{"arch": "unet", "activation": "leaky_relu", "widths": [64, 128, 256, 256], "nesterov": false, "orthogonalizer": "newton_schulz_5", "batch_size": 128, "warmup_steps": 4000}
Rows from block 4 of a small image inpainting model, named by matrix and row number. Rows with one number belong to one channel. Each number is 200 + 20 x the weight over its row's rms, rounded and kept within 0 to 999. All counts start at 0.
After each channel's rows are labels from the 100 images, of 14976, where the channel reaches its highest value: "place" is the part of the image that holds the peak. Only what is clearly more common there than usual is listed. The data: crops of objects in photos (Visual Genome).
# convs0: first 3x3 conv (model.enc.2.0.convs.0.weight, 256x256x3x3, each kernel summed), inputs 208-255
# convs1: second 3x3 conv (model.enc.2.0.convs.1.weight, 256x256x3x3, transposed, each kernel summed), outputs 208-255

convs0.206,182,224,198,199,188,188,190,205,236,228,204,163,206,208,188,200,201,207,206,200,220,204,197,200,187,186,209,196,200,201,205,173,185,201,197,192,175,199,204,173,198,194,186,251,203,213,212,191
convs1.206,128,220,231,170,175,212,234,204,190,208,158,201,185,195,177,197,173,190,191,186,183,185,195,212,214,200,200,194,172,186,244,187,190,187,182,191,189,190,201,205,234,229,193,208,193,188,166,214
place: bottom right

convs0.199,188,193,177,226,221,211,218,197,249,203,197,188,186,184,189,229,199,199,202,208,170,198,188,160,199,210,192,212,156,198,243,188,217,227,221,199,185,205,178,197,229,197,199,148,203,235,207,169
convs1.199,142,217,197,157,193,185,206,165,173,188,170,188,210,182,183,220,228,184,196,180,196,175,186,194,207,174,206,214,200,185,181,197,162,203,214,222,197,208,229,200,248,204,201,187,217,205,187,225
place: bottom right

convs0.220,196,180,204,202,210,220,198,186,244,205,183,195,177,207,191,205,241,183,196,167,214,220,214,171,253,185,169,196,205,157,215,185,204,178,190,213,242,200,217,174,163,242,190,193,198,196,180,195
convs1.220,203,215,205,197,201,222,203,208,149,203,184,184,195,214,202,211,204,204,186,191,231,183,176,171,200,172,196,183,202,166,170,197,200,195,229,205,187,206,187,209,133,152,209,188,195,226,183,178
place: top right

convs0.204,203,205,257,195,195,189,185,193,201,172,199,186,171,216,188,223,204,201,159,213,191,162,181,188,210,212,218,190,206,206,179,232,224,191,205,177,223,176,214,177,217,221,152,143,203,234,190,218
convs1.204,177,201,199,209,204,201,202,208,230,190,187,174,234,168,224,198,243,198,188,182,194,227,182,208,201,215,189,229,215,211,221,199,234,217,217,216,194,206,206,190,214,180,220,227,193,256,207,178
place: bottom right

convs0.24,204,211,227,196,218,189,204,239,203,211,235,232,211,195,203,217,191,191,167,195,196,198,217,192,195,219,189,181,223,256,188,228,171,192,202,175,186,205,236,204,232,229,230,183,212,143,205,211
convs1.24,182,199,206,213,215,174,199,205,261,207,227,201,233,239,193,173,200,228,201,215,158,204,181,201,169,200,195,209,192,217,175,203,181,193,176,188,171,192,225,217,171,177,190,236,179,194,200,156
place: centre

convs0.93,188,211,193,196,203,204,183,208,247,170,225,189,204,179,165,190,190,188,162,213,189,192,216,223,209,218,205,216,170,210,188,208,183,231,189,140,182,203,209,226,198,204,155,166,216,197,186,222
convs1.93,197,215,221,215,219,171,227,239,226,225,177,212,171,210,207,224,183,229,208,219,191,171,212,180,194,196,199,196,236,193,174,163,199,186,200,211,206,231,237,174,214,195,183,230,190,195,191,207
place: bottom right

convs0.223,190,197,173,198,195,202,219,212,210,195,189,221,162,217,190,203,204,240,212,184,232,205,234,221,229,179,195,194,174,171,194,176,215,184,182,207,219,172,209,215,200,223,194,181,193,185,222,170
convs1.223,201,200,197,192,195,203,210,189,166,196,178,166,198,187,201,192,211,172,162,182,195,217,202,181,194,161,202,205,227,187,197,157,194,184,208,211,194,210,213,182,187,202,201,217,226,174,199,218
place: top right

convs0.53,230,187,159,195,205,181,226,175,204,209,234,211,208,189,193,181,188,234,190,190,187,192,221,209,204,182,206,219,211,204,173,220,250,211,198,182,214,209,158,198,193,195,185,217,194,192,220,189
convs1.53,204,211,212,180,199,184,219,190,224,194,191,182,169,249,184,232,191,180,200,205,187,203,206,166,213,180,228,181,190,199,194,195,175,191,168,205,183,208,222,208,184,214,223,206,204,196,180,219
place: bottom right

convs0.72,185,202,226,213,183,178,192,190,208,202,167,169,206,201,198,174,189,212,178,224,180,181,215,205,211,198,203,218,210,205,190,203,220,219,236,176,193,193,178,177,209,184,201,200,205,238,189,216
convs1.72,176,231,254,177,213,214,196,187,222,211,215,202,179,226,219,236,206,218,192,225,188,194,215,203,212,210,225,191,206,186,250,182,210,182,227,192,196,204,179,172,224,197,188,211,230,216,215,218
place: middle left

convs0.226,231,203,213,186,175,205,247,177,215,178,189,251,206,197,209,171,197,187,212,197,213,209,201,173,184,221,207,207,223,190,262,184,183,214,195,234,190,197,195,197,232,209,193,166,206,249,201,213
convs1.226,217,183,203,174,182,211,178,195,181,178,192,213,194,178,189,156,210,203,195,221,212,205,179,175,194,198,184,191,176,197,191,182,156,184,201,192,188,171,200,186,159,166,182,185,195,166,199,185
place: bottom right

convs0.240,204,220,194,217,208,181,182,217,173,211,222,198,210,229,234,242,201,190,215,186,195,198,207,253,208,184,158,192,202,201,198,186,205,207,178,206,193,195,192,218,213,214,203,200,204,230,222,195
convs1.240,205,198,215,206,158,155,193,191,158,177,182,176,199,237,184,239,190,182,218,209,178,195,207,183,231,171,220,232,196,211,203,201,192,192,204,195,160,216,220,191,231,199,177,186,172,224,205,191
place: top right

convs0.176,266,187,168,221,220,220,220,197,170,194,212,218,203,231,174,203,193,215,221,206,230,199,223,212,249,172,206,171,182,243,197,188,225,213,154,189,170,215,194,202,176,182,213,222,206,169,205,237
convs1.176,229,185,182,197,171,198,199,179,236,213,185,151,186,242,202,226,202,214,170,205,182,199,207,206,200,226,208,208,205,200,192,231,153,163,197,191,167,237,187,199,203,200,172,177,211,172,222,200
place: top right

convs0.59,199,209,221,216,193,210,179,215,216,234,185,190,199,196,203,179,190,168,168,195,203,200,189,200,163,206,209,215,182,178,196,185,216,208,194,183,173,235,243,181,227,200,182,204,208,234,179,229
convs1.59,151,216,196,178,179,215,224,207,196,200,199,203,186,166,223,214,197,201,190,238,208,199,239,199,205,248,174,213,199,192,196,198,175,222,231,181,180,179,169,182,177,201,184,180,178,200,178,188
place: bottom right; middle right

convs0.233,223,188,157,184,206,206,191,212,251,194,156,216,202,186,183,200,204,176,196,214,222,211,197,159,195,185,200,182,219,212,204,175,199,196,163,233,205,206,186,222,189,153,174,197,207,190,200,238
convs1.233,205,184,206,197,189,213,206,202,168,217,182,239,191,192,194,190,207,193,213,220,206,187,183,186,188,237,206,199,219,198,175,202,159,181,214,192,199,168,192,213,210,186,217,171,174,200,157,193
place: bottom right

convs0.76,232,222,237,221,204,206,232,222,172,180,189,195,180,216,183,201,239,193,161,211,200,185,215,176,216,198,197,208,228,203,199,225,194,197,221,182,196,204,177,181,235,242,198,151,209,155,209,211
convs1.76,218,194,234,214,197,226,180,201,252,183,233,166,225,201,193,171,236,218,194,174,184,198,213,181,174,213,159,194,222,211,184,215,210,190,191,209,201,233,197,213,187,197,196,172,187,204,197,183
place: bottom centre

convs0.207,194,188,210,214,218,212,208,162,221,183,179,192,199,201,215,193,228,171,190,205,201,163,184,207,202,183,194,202,191,219,163,148,194,192,235,222,192,166,225,178,170,217,202,205,226,241,206,216
convs1.207,170,219,205,212,179,179,216,221,189,228,205,170,142,206,199,190,182,214,219,199,192,195,218,160,188,195,221,196,190,189,205,215,201,212,179,225,195,185,213,212,203,210,186,188,182,204,172,184
place: bottom right

convs0.52,200,181,185,191,217,191,208,201,207,192,215,165,186,183,217,211,193,182,184,200,185,196,204,221,183,204,213,209,217,179,184,174,214,190,193,164,216,215,191,204,204,207,214,194,175,206,229,185
convs1.52,150,239,222,182,185,197,248,188,176,212,205,197,207,210,195,228,206,192,194,212,217,189,209,197,206,198,196,180,203,211,209,215,169,204,177,194,205,203,202,167,231,211,171,196,172,200,160,236
place: bottom centre

convs0.89,197,217,222,227,175,183,145,227,182,215,196,175,189,178,220,220,205,229,220,211,185,194,197,190,199,176,237,212,200,214,196,175,208,181,215,203,153,204,181,218,201,204,194,194,196,180,174,172
convs1.89,138,234,234,197,177,197,246,204,212,216,189,177,173,194,236,212,218,195,192,214,208,191,216,199,196,235,165,224,195,172,191,184,201,206,183,181,183,206,210,203,229,221,209,172,237,197,192,203
place: top right

convs0.214,183,191,199,192,196,192,261,211,216,198,190,209,228,165,220,200,204,189,181,194,197,203,196,215,174,238,178,213,211,172,207,175,186,208,226,160,191,194,203,221,221,250,204,200,214,210,202,191
convs1.214,161,181,178,200,219,184,234,205,191,173,210,230,202,202,179,187,215,216,182,171,210,186,200,185,204,216,214,181,184,182,197,198,198,194,201,232,252,179,183,191,194,233,187,217,194,178,194,177
place: bottom right

convs0.45,203,231,225,221,206,177,213,206,170,229,224,185,242,201,178,202,214,195,197,223,173,193,204,222,208,173,186,234,220,183,217,188,226,180,211,137,174,208,180,174,245,205,185,172,205,196,232,194
convs1.45,218,211,224,214,185,193,207,157,217,192,202,173,207,224,196,208,216,213,200,215,201,218,224,191,244,192,206,235,196,189,217,178,178,198,184,180,193,238,197,191,281,219,223,195,205,196,200,221
place: top right

convs0.181,221,207,160,206,188,229,166,210,167,199,178,196,188,212,183,212,171,249,229,208,212,187,200,154,222,187,195,208,185,228,203,199,210,179,192,225,197,228,206,220,200,203,167,220,203,204,168,209
convs1.181,176,176,194,191,220,220,203,183,218,228,204,212,190,179,222,213,176,214,190,211,195,203,196,161,180,197,182,192,209,173,209,188,198,165,217,174,177,203,187,198,197,180,216,232,204,221,206,201
place: bottom centre

convs0.73,196,190,213,213,197,183,193,197,205,205,220,199,205,196,236,209,223,208,208,208,197,187,187,213,184,199,198,216,181,149,197,134,193,194,219,223,198,185,195,191,191,190,201,226,183,205,201,184
convs1.73,176,224,231,193,181,182,222,191,175,213,185,198,179,225,190,184,196,198,194,202,202,189,225,175,215,174,212,203,176,169,206,197,158,203,171,180,167,209,195,186,220,211,215,169,197,188,191,197
place: bottom right

convs0.191,195,185,206,220,185,172,185,209,208,223,236,176,196,200,193,216,196,226,206,208,186,152,149,220,214,201,177,213,210,159,188,181,222,217,227,207,157,216,195,187,188,181,184,209,188,213,197,187
convs1.191,174,203,238,157,168,193,197,174,165,212,203,198,193,227,189,233,195,202,191,216,192,203,230,192,199,169,182,234,179,202,196,177,171,182,196,195,179,213,221,200,232,229,185,185,199,202,202,216
place: bottom right

convs0.144,174,191,216,195,203,220,214,213,203,208,200,213,203,198,246,214,190,206,216,182,230,172,190,188,203,216,198,184,189,182,177,235,195,200,240,218,210,218,202,234,163,192,192,263,188,179,195,208
convs1.144,167,227,207,186,216,212,180,227,205,201,182,208,223,161,212,203,184,183,213,219,208,206,183,186,198,204,186,178,197,179,191,172,179,222,213,202,205,216,193,215,207,166,207,184,193,191,179,179
place: bottom right

convs0.38,173,200,154,193,186,176,199,183,206,194,212,184,186,178,200,195,170,192,224,203,190,184,195,188,178,171,211,188,169,209,176,200,212,191,215,160,211,221,215,181,170,204,214,198,242,165,191,238
convs1.38,179,202,175,189,195,166,188,216,223,176,184,191,189,239,258,210,221,215,182,234,234,199,213,228,220,181,184,174,195,212,192,179,198,181,225,205,174,225,188,192,216,221,216,228,228,232,203,213
place: bottom centre

convs0.57,222,202,217,211,199,186,194,199,154,211,212,186,184,200,196,187,229,220,182,206,217,213,239,212,208,192,200,181,201,220,196,252,247,201,167,151,206,197,226,187,194,196,161,200,192,149,232,207
convs1.57,265,207,189,216,220,218,183,225,206,209,215,148,194,235,182,235,188,221,211,229,205,199,246,200,222,191,218,188,157,181,187,206,183,195,181,212,183,179,184,221,183,207,223,175,182,177,200,240
place: bottom centre