Rows from block 4, named by matrix and row number. Rows with one number belong to one channel. Each number is 128 + 24 x the weight over its row's rms, rounded and kept within 0 to 255. All counts start at 0. After the name is the row's rms in percent of the matrix's.
# convs0: first 3x3 conv (model.enc.2.0.convs.0.weight, 256x256x3x3), inputs 84-95, a 3x3 kernel for each
# convs1: second 3x3 conv (model.enc.2.0.convs.1.weight, 256x256x3x3, transposed), outputs 84-95, a 3x3 kernel for each
convs0.120 104 [136 105 124 125 112 159 136  97 154 147 145 144 145 151 128 135 132 112 130 128 173 133 143 159 114 100 166 147 144 147 132 103 144 142 127 135 123 141 123 128 154 112 150 134 134 143 144  92 161 125  83 125 144 130 148 144  87 116 124  74 166 140 124 161 102 158 158 121 104 119 152 121 113 131 182 142 139 140 143 152 117  94 130 147 111 118 134 108 116 160 126 165 122 108 157 129 136 137 138 146 131 143 103 145 134 120 139 136]
convs1.120 109 [176 156 117 140 132 103 109 141 130 151 146 159 152 182 136 103 155 163 123 145 137 158 141 127 111 129 148 118 103 129  69 104 118  96  93 132  76  96 122 141 137 119 116 139 117 117 108 123 125 153  88 125 148  84 137 106 113 131 159 155 109 160 121 132 114  89  93 104 100  86  85 137 117 131 123 167 127 121 178 146  81 143 184 102 123 129 159 103  94 147  78 156 109  77 144 125  62 109 143 129 106  88 102 118 151 115 136 149]
convs0.121 105 [140 146 113 123 144 121 137 112 149 128 128 142 113 128 131 151 171 135 139 128 129 121 115 103 138 157 129 145  77 118 165 115 141 135 122 118 105 170 112  97 108 105 114 118 154 113 167 130 123 118 120 110 101 152 168 138  92 148 106 124 125 154 121 134 158 126 103 146 100 130 145 109 159 121 129 118 138 111 137 133 129 137 118 124 137 123 113 125 133 123 150 111 150 170 127 139 130 134 138 110 119 125 132 143 141 135 107 137]
convs1.121 114 [111 149 114 157 133 127 127 127  94 161  92 102 148 131 145 130 145 124 113 109 110 102 150 134 114 140  91  93  88 127 117 109 166 131  92 131 147 136 172 118 141 116 171 148 155 138 123  92 118 114 143  78 126 121 137 105 110 126  99 141 171 102 145 123 137 101 143  99 117  99  74 126 170 144 156 122 139 146 142 129  73 124 139  72  90 113  94 116  90  96 132 132 112 135 111 100 122  93 119 129 128 123 130 117 142 126 137 118]
convs0.122 088 [135 105  98 129 144 144 125 126 135 132 117 133  87  90 106 127 116 113 135 117 111 147 138 124 125 118 141 137 114 116 143 129 187 108 104  97 101 167 122 101 156 141 115 126 127 167 166 112 139 154  86 145 164  91  90 139  98 101 126 137 121 113 116 112 114 135 117 131 102 100 179 115 132 146 108 117 116 117 118 112  51 157 120 144 140 146 115 128 121 113 136 159  92 114 167 133 113 124 125 146 156 104 146 124 123 113 142  93]
convs1.122 072 [134 119 140 109 159 134 160 129  50 143  80 142 143 120 113 129 141 141 116 139 120  82 148 122 145 127  91 153  93 116 151 136 165 153 118 129 101 142 132  57 134  93 176 147 163 133 105 115 122 130 108 145 106 104 157  98  97 167  81 146 161 144 161 116 115 139 100 150 122 121 130 118 126 117  86 114 146 116 110 142 157 129 102 101 130 151 169 135 149 147 107 121 123 136  72 112 149  96 124 123 137 119 131 124  92 135 176 152]
convs0.123 092 [109 129 103 123 114  72 141 162 141 115  96 112 140 141 156 129 119 162 145 145 112 154 120 125 119 130 103 126 129 151 108 141 117 119 123 114 145 145  72 130 143 127 154 177 109 162 127 122 150 153 180 149  99 173 141 113  97 137 102 164 149 108 149  99 109 107 102 123  96 154 127 120  99  98  99 114  87 143 122 107  83 130 103 141 170 129 113  88 144 148 103 125 108 116 172 137 121 121 152 112 131 104 111 147 159  92 120 152]
convs1.123 093 [ 93 103  79 148  98  85 150 135 115 103 133 113 129 132  95 152 108 142 141 126 119 100 146 150 140 143 100  92 115 121 167 136 111 152 116  92 139 127 123 114  98 156 140 138 149 108 133  93 124 134  94 134 154 126 141 117  93 104 103 121 134 151 119 178 134 103 150 100 127 105 120 159 134 136  96 157 117 116 132 135 114 181 153 106 112 124 139 115 103 100 122 129  90 137 103 102 176 156 150 137 151 155 124 113 122 121 154 144]
convs0.124 102 [148 162 115 133 134 103 145 147 137 104 110  98 155 130 108 189 128 124 144 163 157  92 159  83 114 114 100 131 146 109  86 148 132 120 146 136 104 129 143 139 147  89 105  97 115 108 112 109 108 136 201 112 138 133 144 126 126 137 108 104 151 121 121 174 150 123 105 130  89 120 124 120 147 121 127 132 130  98 149 111  94 137 135 136 116 120 122 125 125 114 135 143 109  76 127 117 141 117 110 112 111 125 100 101 105 115  95  86]
convs1.124 094 [140 141 119 154 143 148 109 146 159  88 143 157 152 118 133 106 105 114 156  95 118 144 123 120 138 142 144 118 171 135  71  94  93 141 150 135 129 128  79 156 128  96 134 138 104 164 138 136 108 128 127 123 150 121 108 150 128 120 131 140 161 150 128 137 139 140 101  88  93 159 112 119 125 113  91 123 131 140 134 138 159 125 149 124 125 108 134 117 144 146 181 125 123 131 130 127 117 129 145 167 151 125 116 100 123 121 107 104]
convs0.125 098 [104 119 126 102 124 104 122 153 153 138 148 160 101 157 127 122 145 161 129 124 117 125 139 134 155 149 122 103  78 140 134 106 168 117 195 151 165 133 111 153  85 162 138 120 151 126 109 128 129 142 123  99 141 106 149 112 114  93 101 141 121 132 123 138 178  92 142  93 110 167 118 168 118 112 124 106 167 144 134 156 137 141 144 140 138 120 107 129 145 150 128 100 160 118 109 127 108 107 132 116 118  88 109 164 158 117 130 121]
convs1.125 103 [135 134 114 149 184 104 148 146  91 132 134 158  91 116 134 139  82  92 117 133  96  89 145  66 120 136 111 141 124 138 150 122 165  66 111 120 148 120 153 167 123 116 141 110 140 116 116 156 126  89  99 166 145 130 123 161 126 144 122 123 141 152 131 111 108 134 140 105 124 125 110 126 126 140 173 145  88 148 156 123 156 143 120 187 132  93 153 131  96 102 126 105 108 181 137 155 124 147 155 146 150  90 145 177 136 152 154 116]
convs0.126 089 [123 113 162 148 163 131 130 149 116 133 139 122 131 156 177 116  96 133 148 167 136 111 111 133 114 147 152 142 128 113 143 101  90 111 117 102 158 168 127 124 145 124 131 154 145 141 146 141 129 156 113 145 136  96 126 124 123 142 162 131 163 159 168 143 127 109 111 109 126 117 159 151 126 128 105 122 133 154 125 112 125 152 141 148 140 103 126 121 107 150 151 144  85 118 165 158 178 155 112 118 131  94 131 113 153 114 155 161]
convs1.126 095 [129 106 110 111  71 118 132 105 128 115 189 154 137 136 129 118 115 125 129 110 111 126 131 115 150 131 101  72  65  85  77 126  89 140 120  65 109 146 150 135 141 125 132 123 143 105 115 116 118 129 133 143 100 163 125 122 109 141 140 120 135 129 142 101 125 162 116 115 168 120 113 100 153 140 124 143 166 138 138 167 154 140 103 127 140 118 142 140 124 126 147 116 102 147 135 111 148 115  93 132 103 103  87 125 112 117 111 158]