Rows from block 2 of a small image inpainting model, named by matrix and row number. Rows with one number belong to one channel. Each number is 500 + 25 x the weight over its row's rms, rounded and kept within 0 to 999. All counts start at 0. Numbers have three digits each.
After each channel's rows are labels from the 100 images, of 14976, where the channel reaches its highest value: "colour at peak" is the nearest of a few named colours to the mean colour under the peak. Only what is clearly more common there than usual is listed. The data: crops of objects in photos (Visual Genome). In brackets: how many of the 100.
# convs0: first 3x3 conv (model.enc.1.0.convs.0.weight, 128x128x3x3, each kernel summed), inputs 0-127
# convs1: second 3x3 conv (model.enc.1.0.convs.1.weight, 128x128x3x3, transposed, each kernel summed), outputs 0-127

convs0.43:497475507519503513535477518492536530504522497514469521493477515488438534524535480517490479542527473507505522535475511503475517496491556510498512538517470517489466468525481499475470470509496481499525476515492488503520486484486510504512505500516489526503502479511446461478476461590471473514482504525465491503477505516468526514494498496494487518544550489479523467515522492550575498537485
convs1.43:529539470467528495496505493514543455475500540492528486522477490498516537516459500499513521473471513487514491535482490519493430485491529528464475482500488501485512488502504476488499496482479551500515513475502558505444506483468496480532462494478479458476487504446515497481531487501547508468474472500475467544528473471486436498495503480512507468473454492506481536516504470485465499495486
colour at peak: pink (28); white (25)

convs0.4:478507485486499488482473505488468486490492524515530514500517487492479463447513493514477485510504540515471525473480501494523494510482510502509535484515511494493518516510473476518476500514536490466498513496475505476521491483489498491468496487507537505542476473484468519519498454500465457482524492577535500464437469525509504506548525463465502465564523480456505505518468480535478582481521
convs1.4:512504446480474497530483512511522495500506483496481456542548438489493486499554519494515497494474520485500484491496452483485583494487500506458512501519477480465512489462493487466498475459461501510513495541507494517463468503503480492535484533489470537491487514485520471526526491532508467514475517507471496536485433529487479496446509506511505490470479505508515497509455519465547500491497
colour at peak: pink (27)

convs0.106:472464542517539513513511488505518507523499523503477498468540483492522501494476507542491493441480467494493470516495507479507566445469496439501468515522462499477547495472499417514502524486541486470485507519532493541541519512496507510523510486513518537497487501522510481487477491488480544502477519454524520496523506506499492469459507526500498503485481455496454520493512490491531514459517
convs1.106:498484453492476514492501505515462456500466493462509518489483489510496488474528469454485518508524522472479519475519468511502450539550513498500502492478522472510497540537451535493460484480493519493468496503465477511483475485520479470471529461526505449538515473530489501499479498493466491500509522526511503465509467518503518484519486482493506506501497503523570463491486584484453467519519
colour at peak: white (32)

convs0.8:524485491502522510517481475494466508502498493557492458498497470508462508455490487530485521541532497489497488450463476495474477520489522520470564503548501512506493494441484488494509504575495522485498507479483501519521520482527477543499481533490485490445503501464512495479505466499484447466514490480485514498521476490523486570505477514475487503475526482533506479483466538491494489548470
convs1.8:456462466492510473483511508500459504515462450428502466495479486514504491492528502497508510453524509521526488490529452538512472522520484465538452521486513509499471505491482518486519502450533499501470498527500534535543488488500464463485510465511497456473498490500538493533477516497504562497481521475491517493525446507496505495489531511490522493526484496485507467491500486460463491475560
colour at peak: pink (29)

convs0.54:500480561499479486505475512554490471485533457471469489515528496495496509484488517519468481499507547526494561488558481494533499507565475502501489489487466469491496504478522551474454495537486483486488524481504525488450480548503513477507486506522494497471511522496504489521481525474486477503511512472481485505504498494514479478513512578535477502525505555499539456503520476476511490533508
convs1.54:531507504500478497487522496476469524543489495516489519493471538501448549521450476541472455523480455494481484521458556509478467493463490514522508500494515507524515488513485499537508500488504475496473465479508449517515507491509488531502499484445503481504485487461500502480518534465518518497453462490487514497441542457524518505480471496496508466485505453509479488437524513491474472523499
colour at peak: grey (57)

convs0.34:511489494511538518508495484493471506489513488555513490535534507498494520500518520487501475489497501468524477480525508485482486526492514493575459459482503466451488462464501442514478469491495514492519471496460496476515555533494489491492453493505495495461510500504529506516510454524480521515503483474513521512502495511487520465437511568535532522463530483499524541472535520503515461476521
convs1.34:488469508441474487492506521504515523493509479518484510480458475528490466522497490474507539523517509506494499462478491484475505484481490484471528530492498497507546504480475507497529597533469462489496469484517456486489455480513471489528548545513528522540450484445480499510461483499528503492486528506515468487484526488515485511523514492468466465530503536484497494536488513464493538495491
colour at peak: white (50)

convs0.120:517497518497458476502492544463532491476460483484473515512503505502454479539535497504436502502531532546486517530454504523474510541504477466563524484485537526523511493509511540506482517498465538508485490473449512461459579518532501527513500482474487494485485494540487483519526492491509496549481518477471489488480529492514505495536475504507504502491481532500499477493490466497538481517496
convs1.120:506528510484481527533482454485462545496483511481476493491508488526511512546482473503535549525460488472482485478519479508513463479435539524470468474514490492444490483487458487536526494532477483512517518482529493484481473466465523519496488519498500515426515495479556488494533511490498491468522468505468480525502502482480491548517534504520460531534510504525522500489528512524484514490483
colour at peak: white (75)

convs0.57:503510523517480458501501493523510476526531516459486574457492474497552497495472514507478516480457515568480517490511521503501473487495465526558465502504514494478517507464470478493522543522464473489501501498502531499538513478497496495500495494519533474517486514496469452544504430481484522494510507534518524487470489485499521549549543492481503519482509489516523462505519481467486489487527
convs1.57:477454461463460493491507481505478555489539471482516475534531473497470522488542521536525492473468508464474511495518485486515535518527482484494482502535508488492486498500470507489462473508515492513473495545496492533479469512526482523502490468487490538503485480492523511501517538495510504484515500513545502456468494534510539499452510478487534507498485461528450512450467555447539498479526
colour at peak: black (60)

convs0.80:486517456489486501507538504515501520527486507466478504509463510507530489510525515525545516459502494494501484511502500515522473492498430500502507525478521520549490479510486476504484486486516443507486474519503459461492518444511527506482521520507528439473508489515481473522489507515501538479544484528456506511507522517464552499512502437520474529480503451499491442518505459493476466463516
convs1.80:494486493483527471475487493510495492489551501544483523514507501502480505462475492477499522502537483518502494495511536491496527521557518510527470493501476500526502484488475534466523552518470458526512533486479523490483489512449459478482490531532499587533518517497455501492466530497537487514498473470564515528530487533490513468488519512513504479519537503529468508522519489508497500514433
colour at peak: white (30)

convs0.66:463459489468511542525479496505491463484511463515519442514521500512549469492508534469457467505485487487488511499549533497529498500481538547540490546470570511496520504497488487468497510552488505513490512489516477471517475514486478472483489497536477515529491533483498514509462511508457476529503531509454502508501465519475524508464497536476479508466512474545491533487525472512480511496474
convs1.66:526495486531487472513511537487528513523477508471454481533469527500520446509482504489530522524442517492487493478470455492494459488476490495490485475519502498516475516524530506523514509477495525502479436491530517511496473487500484483495510513432499457445436529510482508479491466519506487478434468478471471483487531484495458500507477522494492512488505542485509469537466519526479520508517
colour at peak: pink (26)

convs0.122:500507488456460473501469519496445468478508494472511513480518474506474494497487482518443486483477541522539507457496473500490497516524484485563548526502535501511512501429495476521448526495468539496468504452480484522488506518531491529503522515501516543473479535529512482531500493480494497530520497510514491495556484513506528448537474483486503505508536488509512479511528477491478477463527
convs1.122:509500510527578500501535507522496592537452522531518474527499520517507552496493512531536510463494459512519491492526503516505520502474496532469500482517465489472556511523456495477493496495504489524531515551499474499509514487532492515500486524487482472494534500528540525504550520531520506481480478521482516483508537497518499515505546516472529494468486496477462497487484505515528546514512
colour at peak: white (39); pink (26)

convs0.22:486529495544498507517509464497518520505492538514487500484479501524506490499492488488507502485517459493480440502530485520475455496469490512469529543537422502518500462474519429486484504525486503489542513552493464487524501508516507516461523490539475471468483520539466457502487476496486533473478494498469493522491511502437489478476493549496500510464508488513505505471483508523542519523464
convs1.22:525508486453530471488504517469494450525481477491469501497489507502491493464484487536463473489542491523511509495457522504501494463552551509455469465500493476504441475480466492568521488472459505484484564471514508499480431505450522489505484503484505534513525504505512508489491539501542501514512503484517480481483466480482480518521484506537462471479519503513535503492502483479492482510485
colour at peak: black (45)

convs0.15:471495513484537514495509498537501490497533453491506464488480519505505495489512518506506487462472528480524502498516489498474511528520529470490469520453468502472476490492505525481460532454478505518492511515490491480443505634516507475494453523533503510478481540506485504516493524503482474484513502488470512497536484516500512489500515572477509482473531477499490528478496474481533482508508
convs1.15:533521514523469486488500491514511511520503527513477549531476519529479506510464500480465500546472467537495512489461531490467426472489488519507512512464501487523532512527501512532532490550490523497485473470529451489519500552495512489507535520467497454502461492484466516498480502477529524494440513507461494504447536480514488496479482529507489463525520496524479468501471513509447497508502
colour at peak: grey (56)

convs0.33:490531476463551503488452527501509511499506535487500527495547536494522501480500472499515509495494527458518483489490504486508496482501511528483545530442509503525501500525451534506489517510523496520498512491493504518488499464486526547499500517474508474503488519476472489509482516450513503452534520495433469499465527493425544511508481460475531502467514450534459483503451515524496506519491
convs1.33:511459500498474507500518505508512451484516471528501478483483483484427498497515543502490432513551448521519501511499519504449483510520498478495459510556459515527453482473495504493517503484451513518472516520476482463486501506523493476500495506539486500483480498516496533530465513537489482534537529511549506493507485537504502484473490502502469529532481501451546513495540506492508471539499
colour at peak: white (39)

convs0.115:515445483490491496523537497512449489480502505512513508493497483507490492461486484520487503486539491496526511494510522502464490495503517505521534474521428490520494480419552454522507521502434482490506496498469502502536544524564479501496505521506473497475496505493520484501485426478511523516463479487512508520477504511535505470507508541457520475524489532506491481458535503481505536488476
convs1.115:467528500510465467491513509466496482516505445478445467501451494545511511458493514499477480506475504561521515503493468516502506487503488503457489495541514499490481491485481490511513473517487531500529499473540508519480483473474466516529513508455475496548509508504508518496522504520497528484519480515473487493494453464476536557502555479542460446467546486459497520495474501516478475483490
colour at peak: black (39)

convs0.6:497520469528501506520489505499488510479492523502480473502521469490467499507490471478505461492480490512532489526539508477484472496490521520549493518501473512493496476485507505537479543473513520512492527506431488447498493545475490473498525437467501485531483506470507482496478465451505509519453532526500540542494439511507481534480498508520534524500565516491568495495499472538512519484485
convs1.6:534514533517512465482495515466518533502471485504460522483464497506504514525509477514503515492526480464510508492490540509448534484482494510473514491512481505498489522467534484494479469529500467483518421497536483511487527502555484487514466529477494496531494482486514524531557518509470499503524505490444423453501512501483506461484468476434508469536500506489482514489511509523495525516525
colour at peak: white (65)

convs0.88:511459484511494520501520477502432525532507475517501483482438542516496470500490486482518471525500481501512486436546507479520444547489505471512491496531506467503480474473477485468482480531512502521482518506535461455520502509485481476498516564510520489496535491505477499510536514542511474525510477508474504487472522523485513527443475530474495479520527491473494507479561480477482497521490
convs1.88:501552491492538498501503515470496480481542542491524528551539469488517542502500517491544524497504565482525507519485491506510509503539489511481532506511463519473506505493482496497478502475487499491509516505501537496488502497535501522528519500501529513478457479496501465497502506495523529481480547526515487552554452526533500490491537458575501530473475508528489504532450545519504541489508
colour at peak: white (27)

convs0.111:485466482492529455511495518470509498508507523483513499437560496520518485481516502516488519501501495504482471516491513484487599452515520481509482515465483505492525497510512477504519499517493488457451502497529530546526516505509507517503523458481479538506535499492494492482489408512477533535502524507492505515526485509511509502509485499485516497469484424511458511505510481473512489454496
convs1.111:501490521510489540487495500530478458499438444504510521495468469482457464529492520499515496504514540528523534469533486501485424525482471512507529482523483516491476496474499512499480493461493469516498481535477505457492517520523494483479460531525461470446476489542483513497509545520514503460489538527495533475503490504492551541482506493512494526516483528502524478501469517492478539528502
colour at peak: black (39)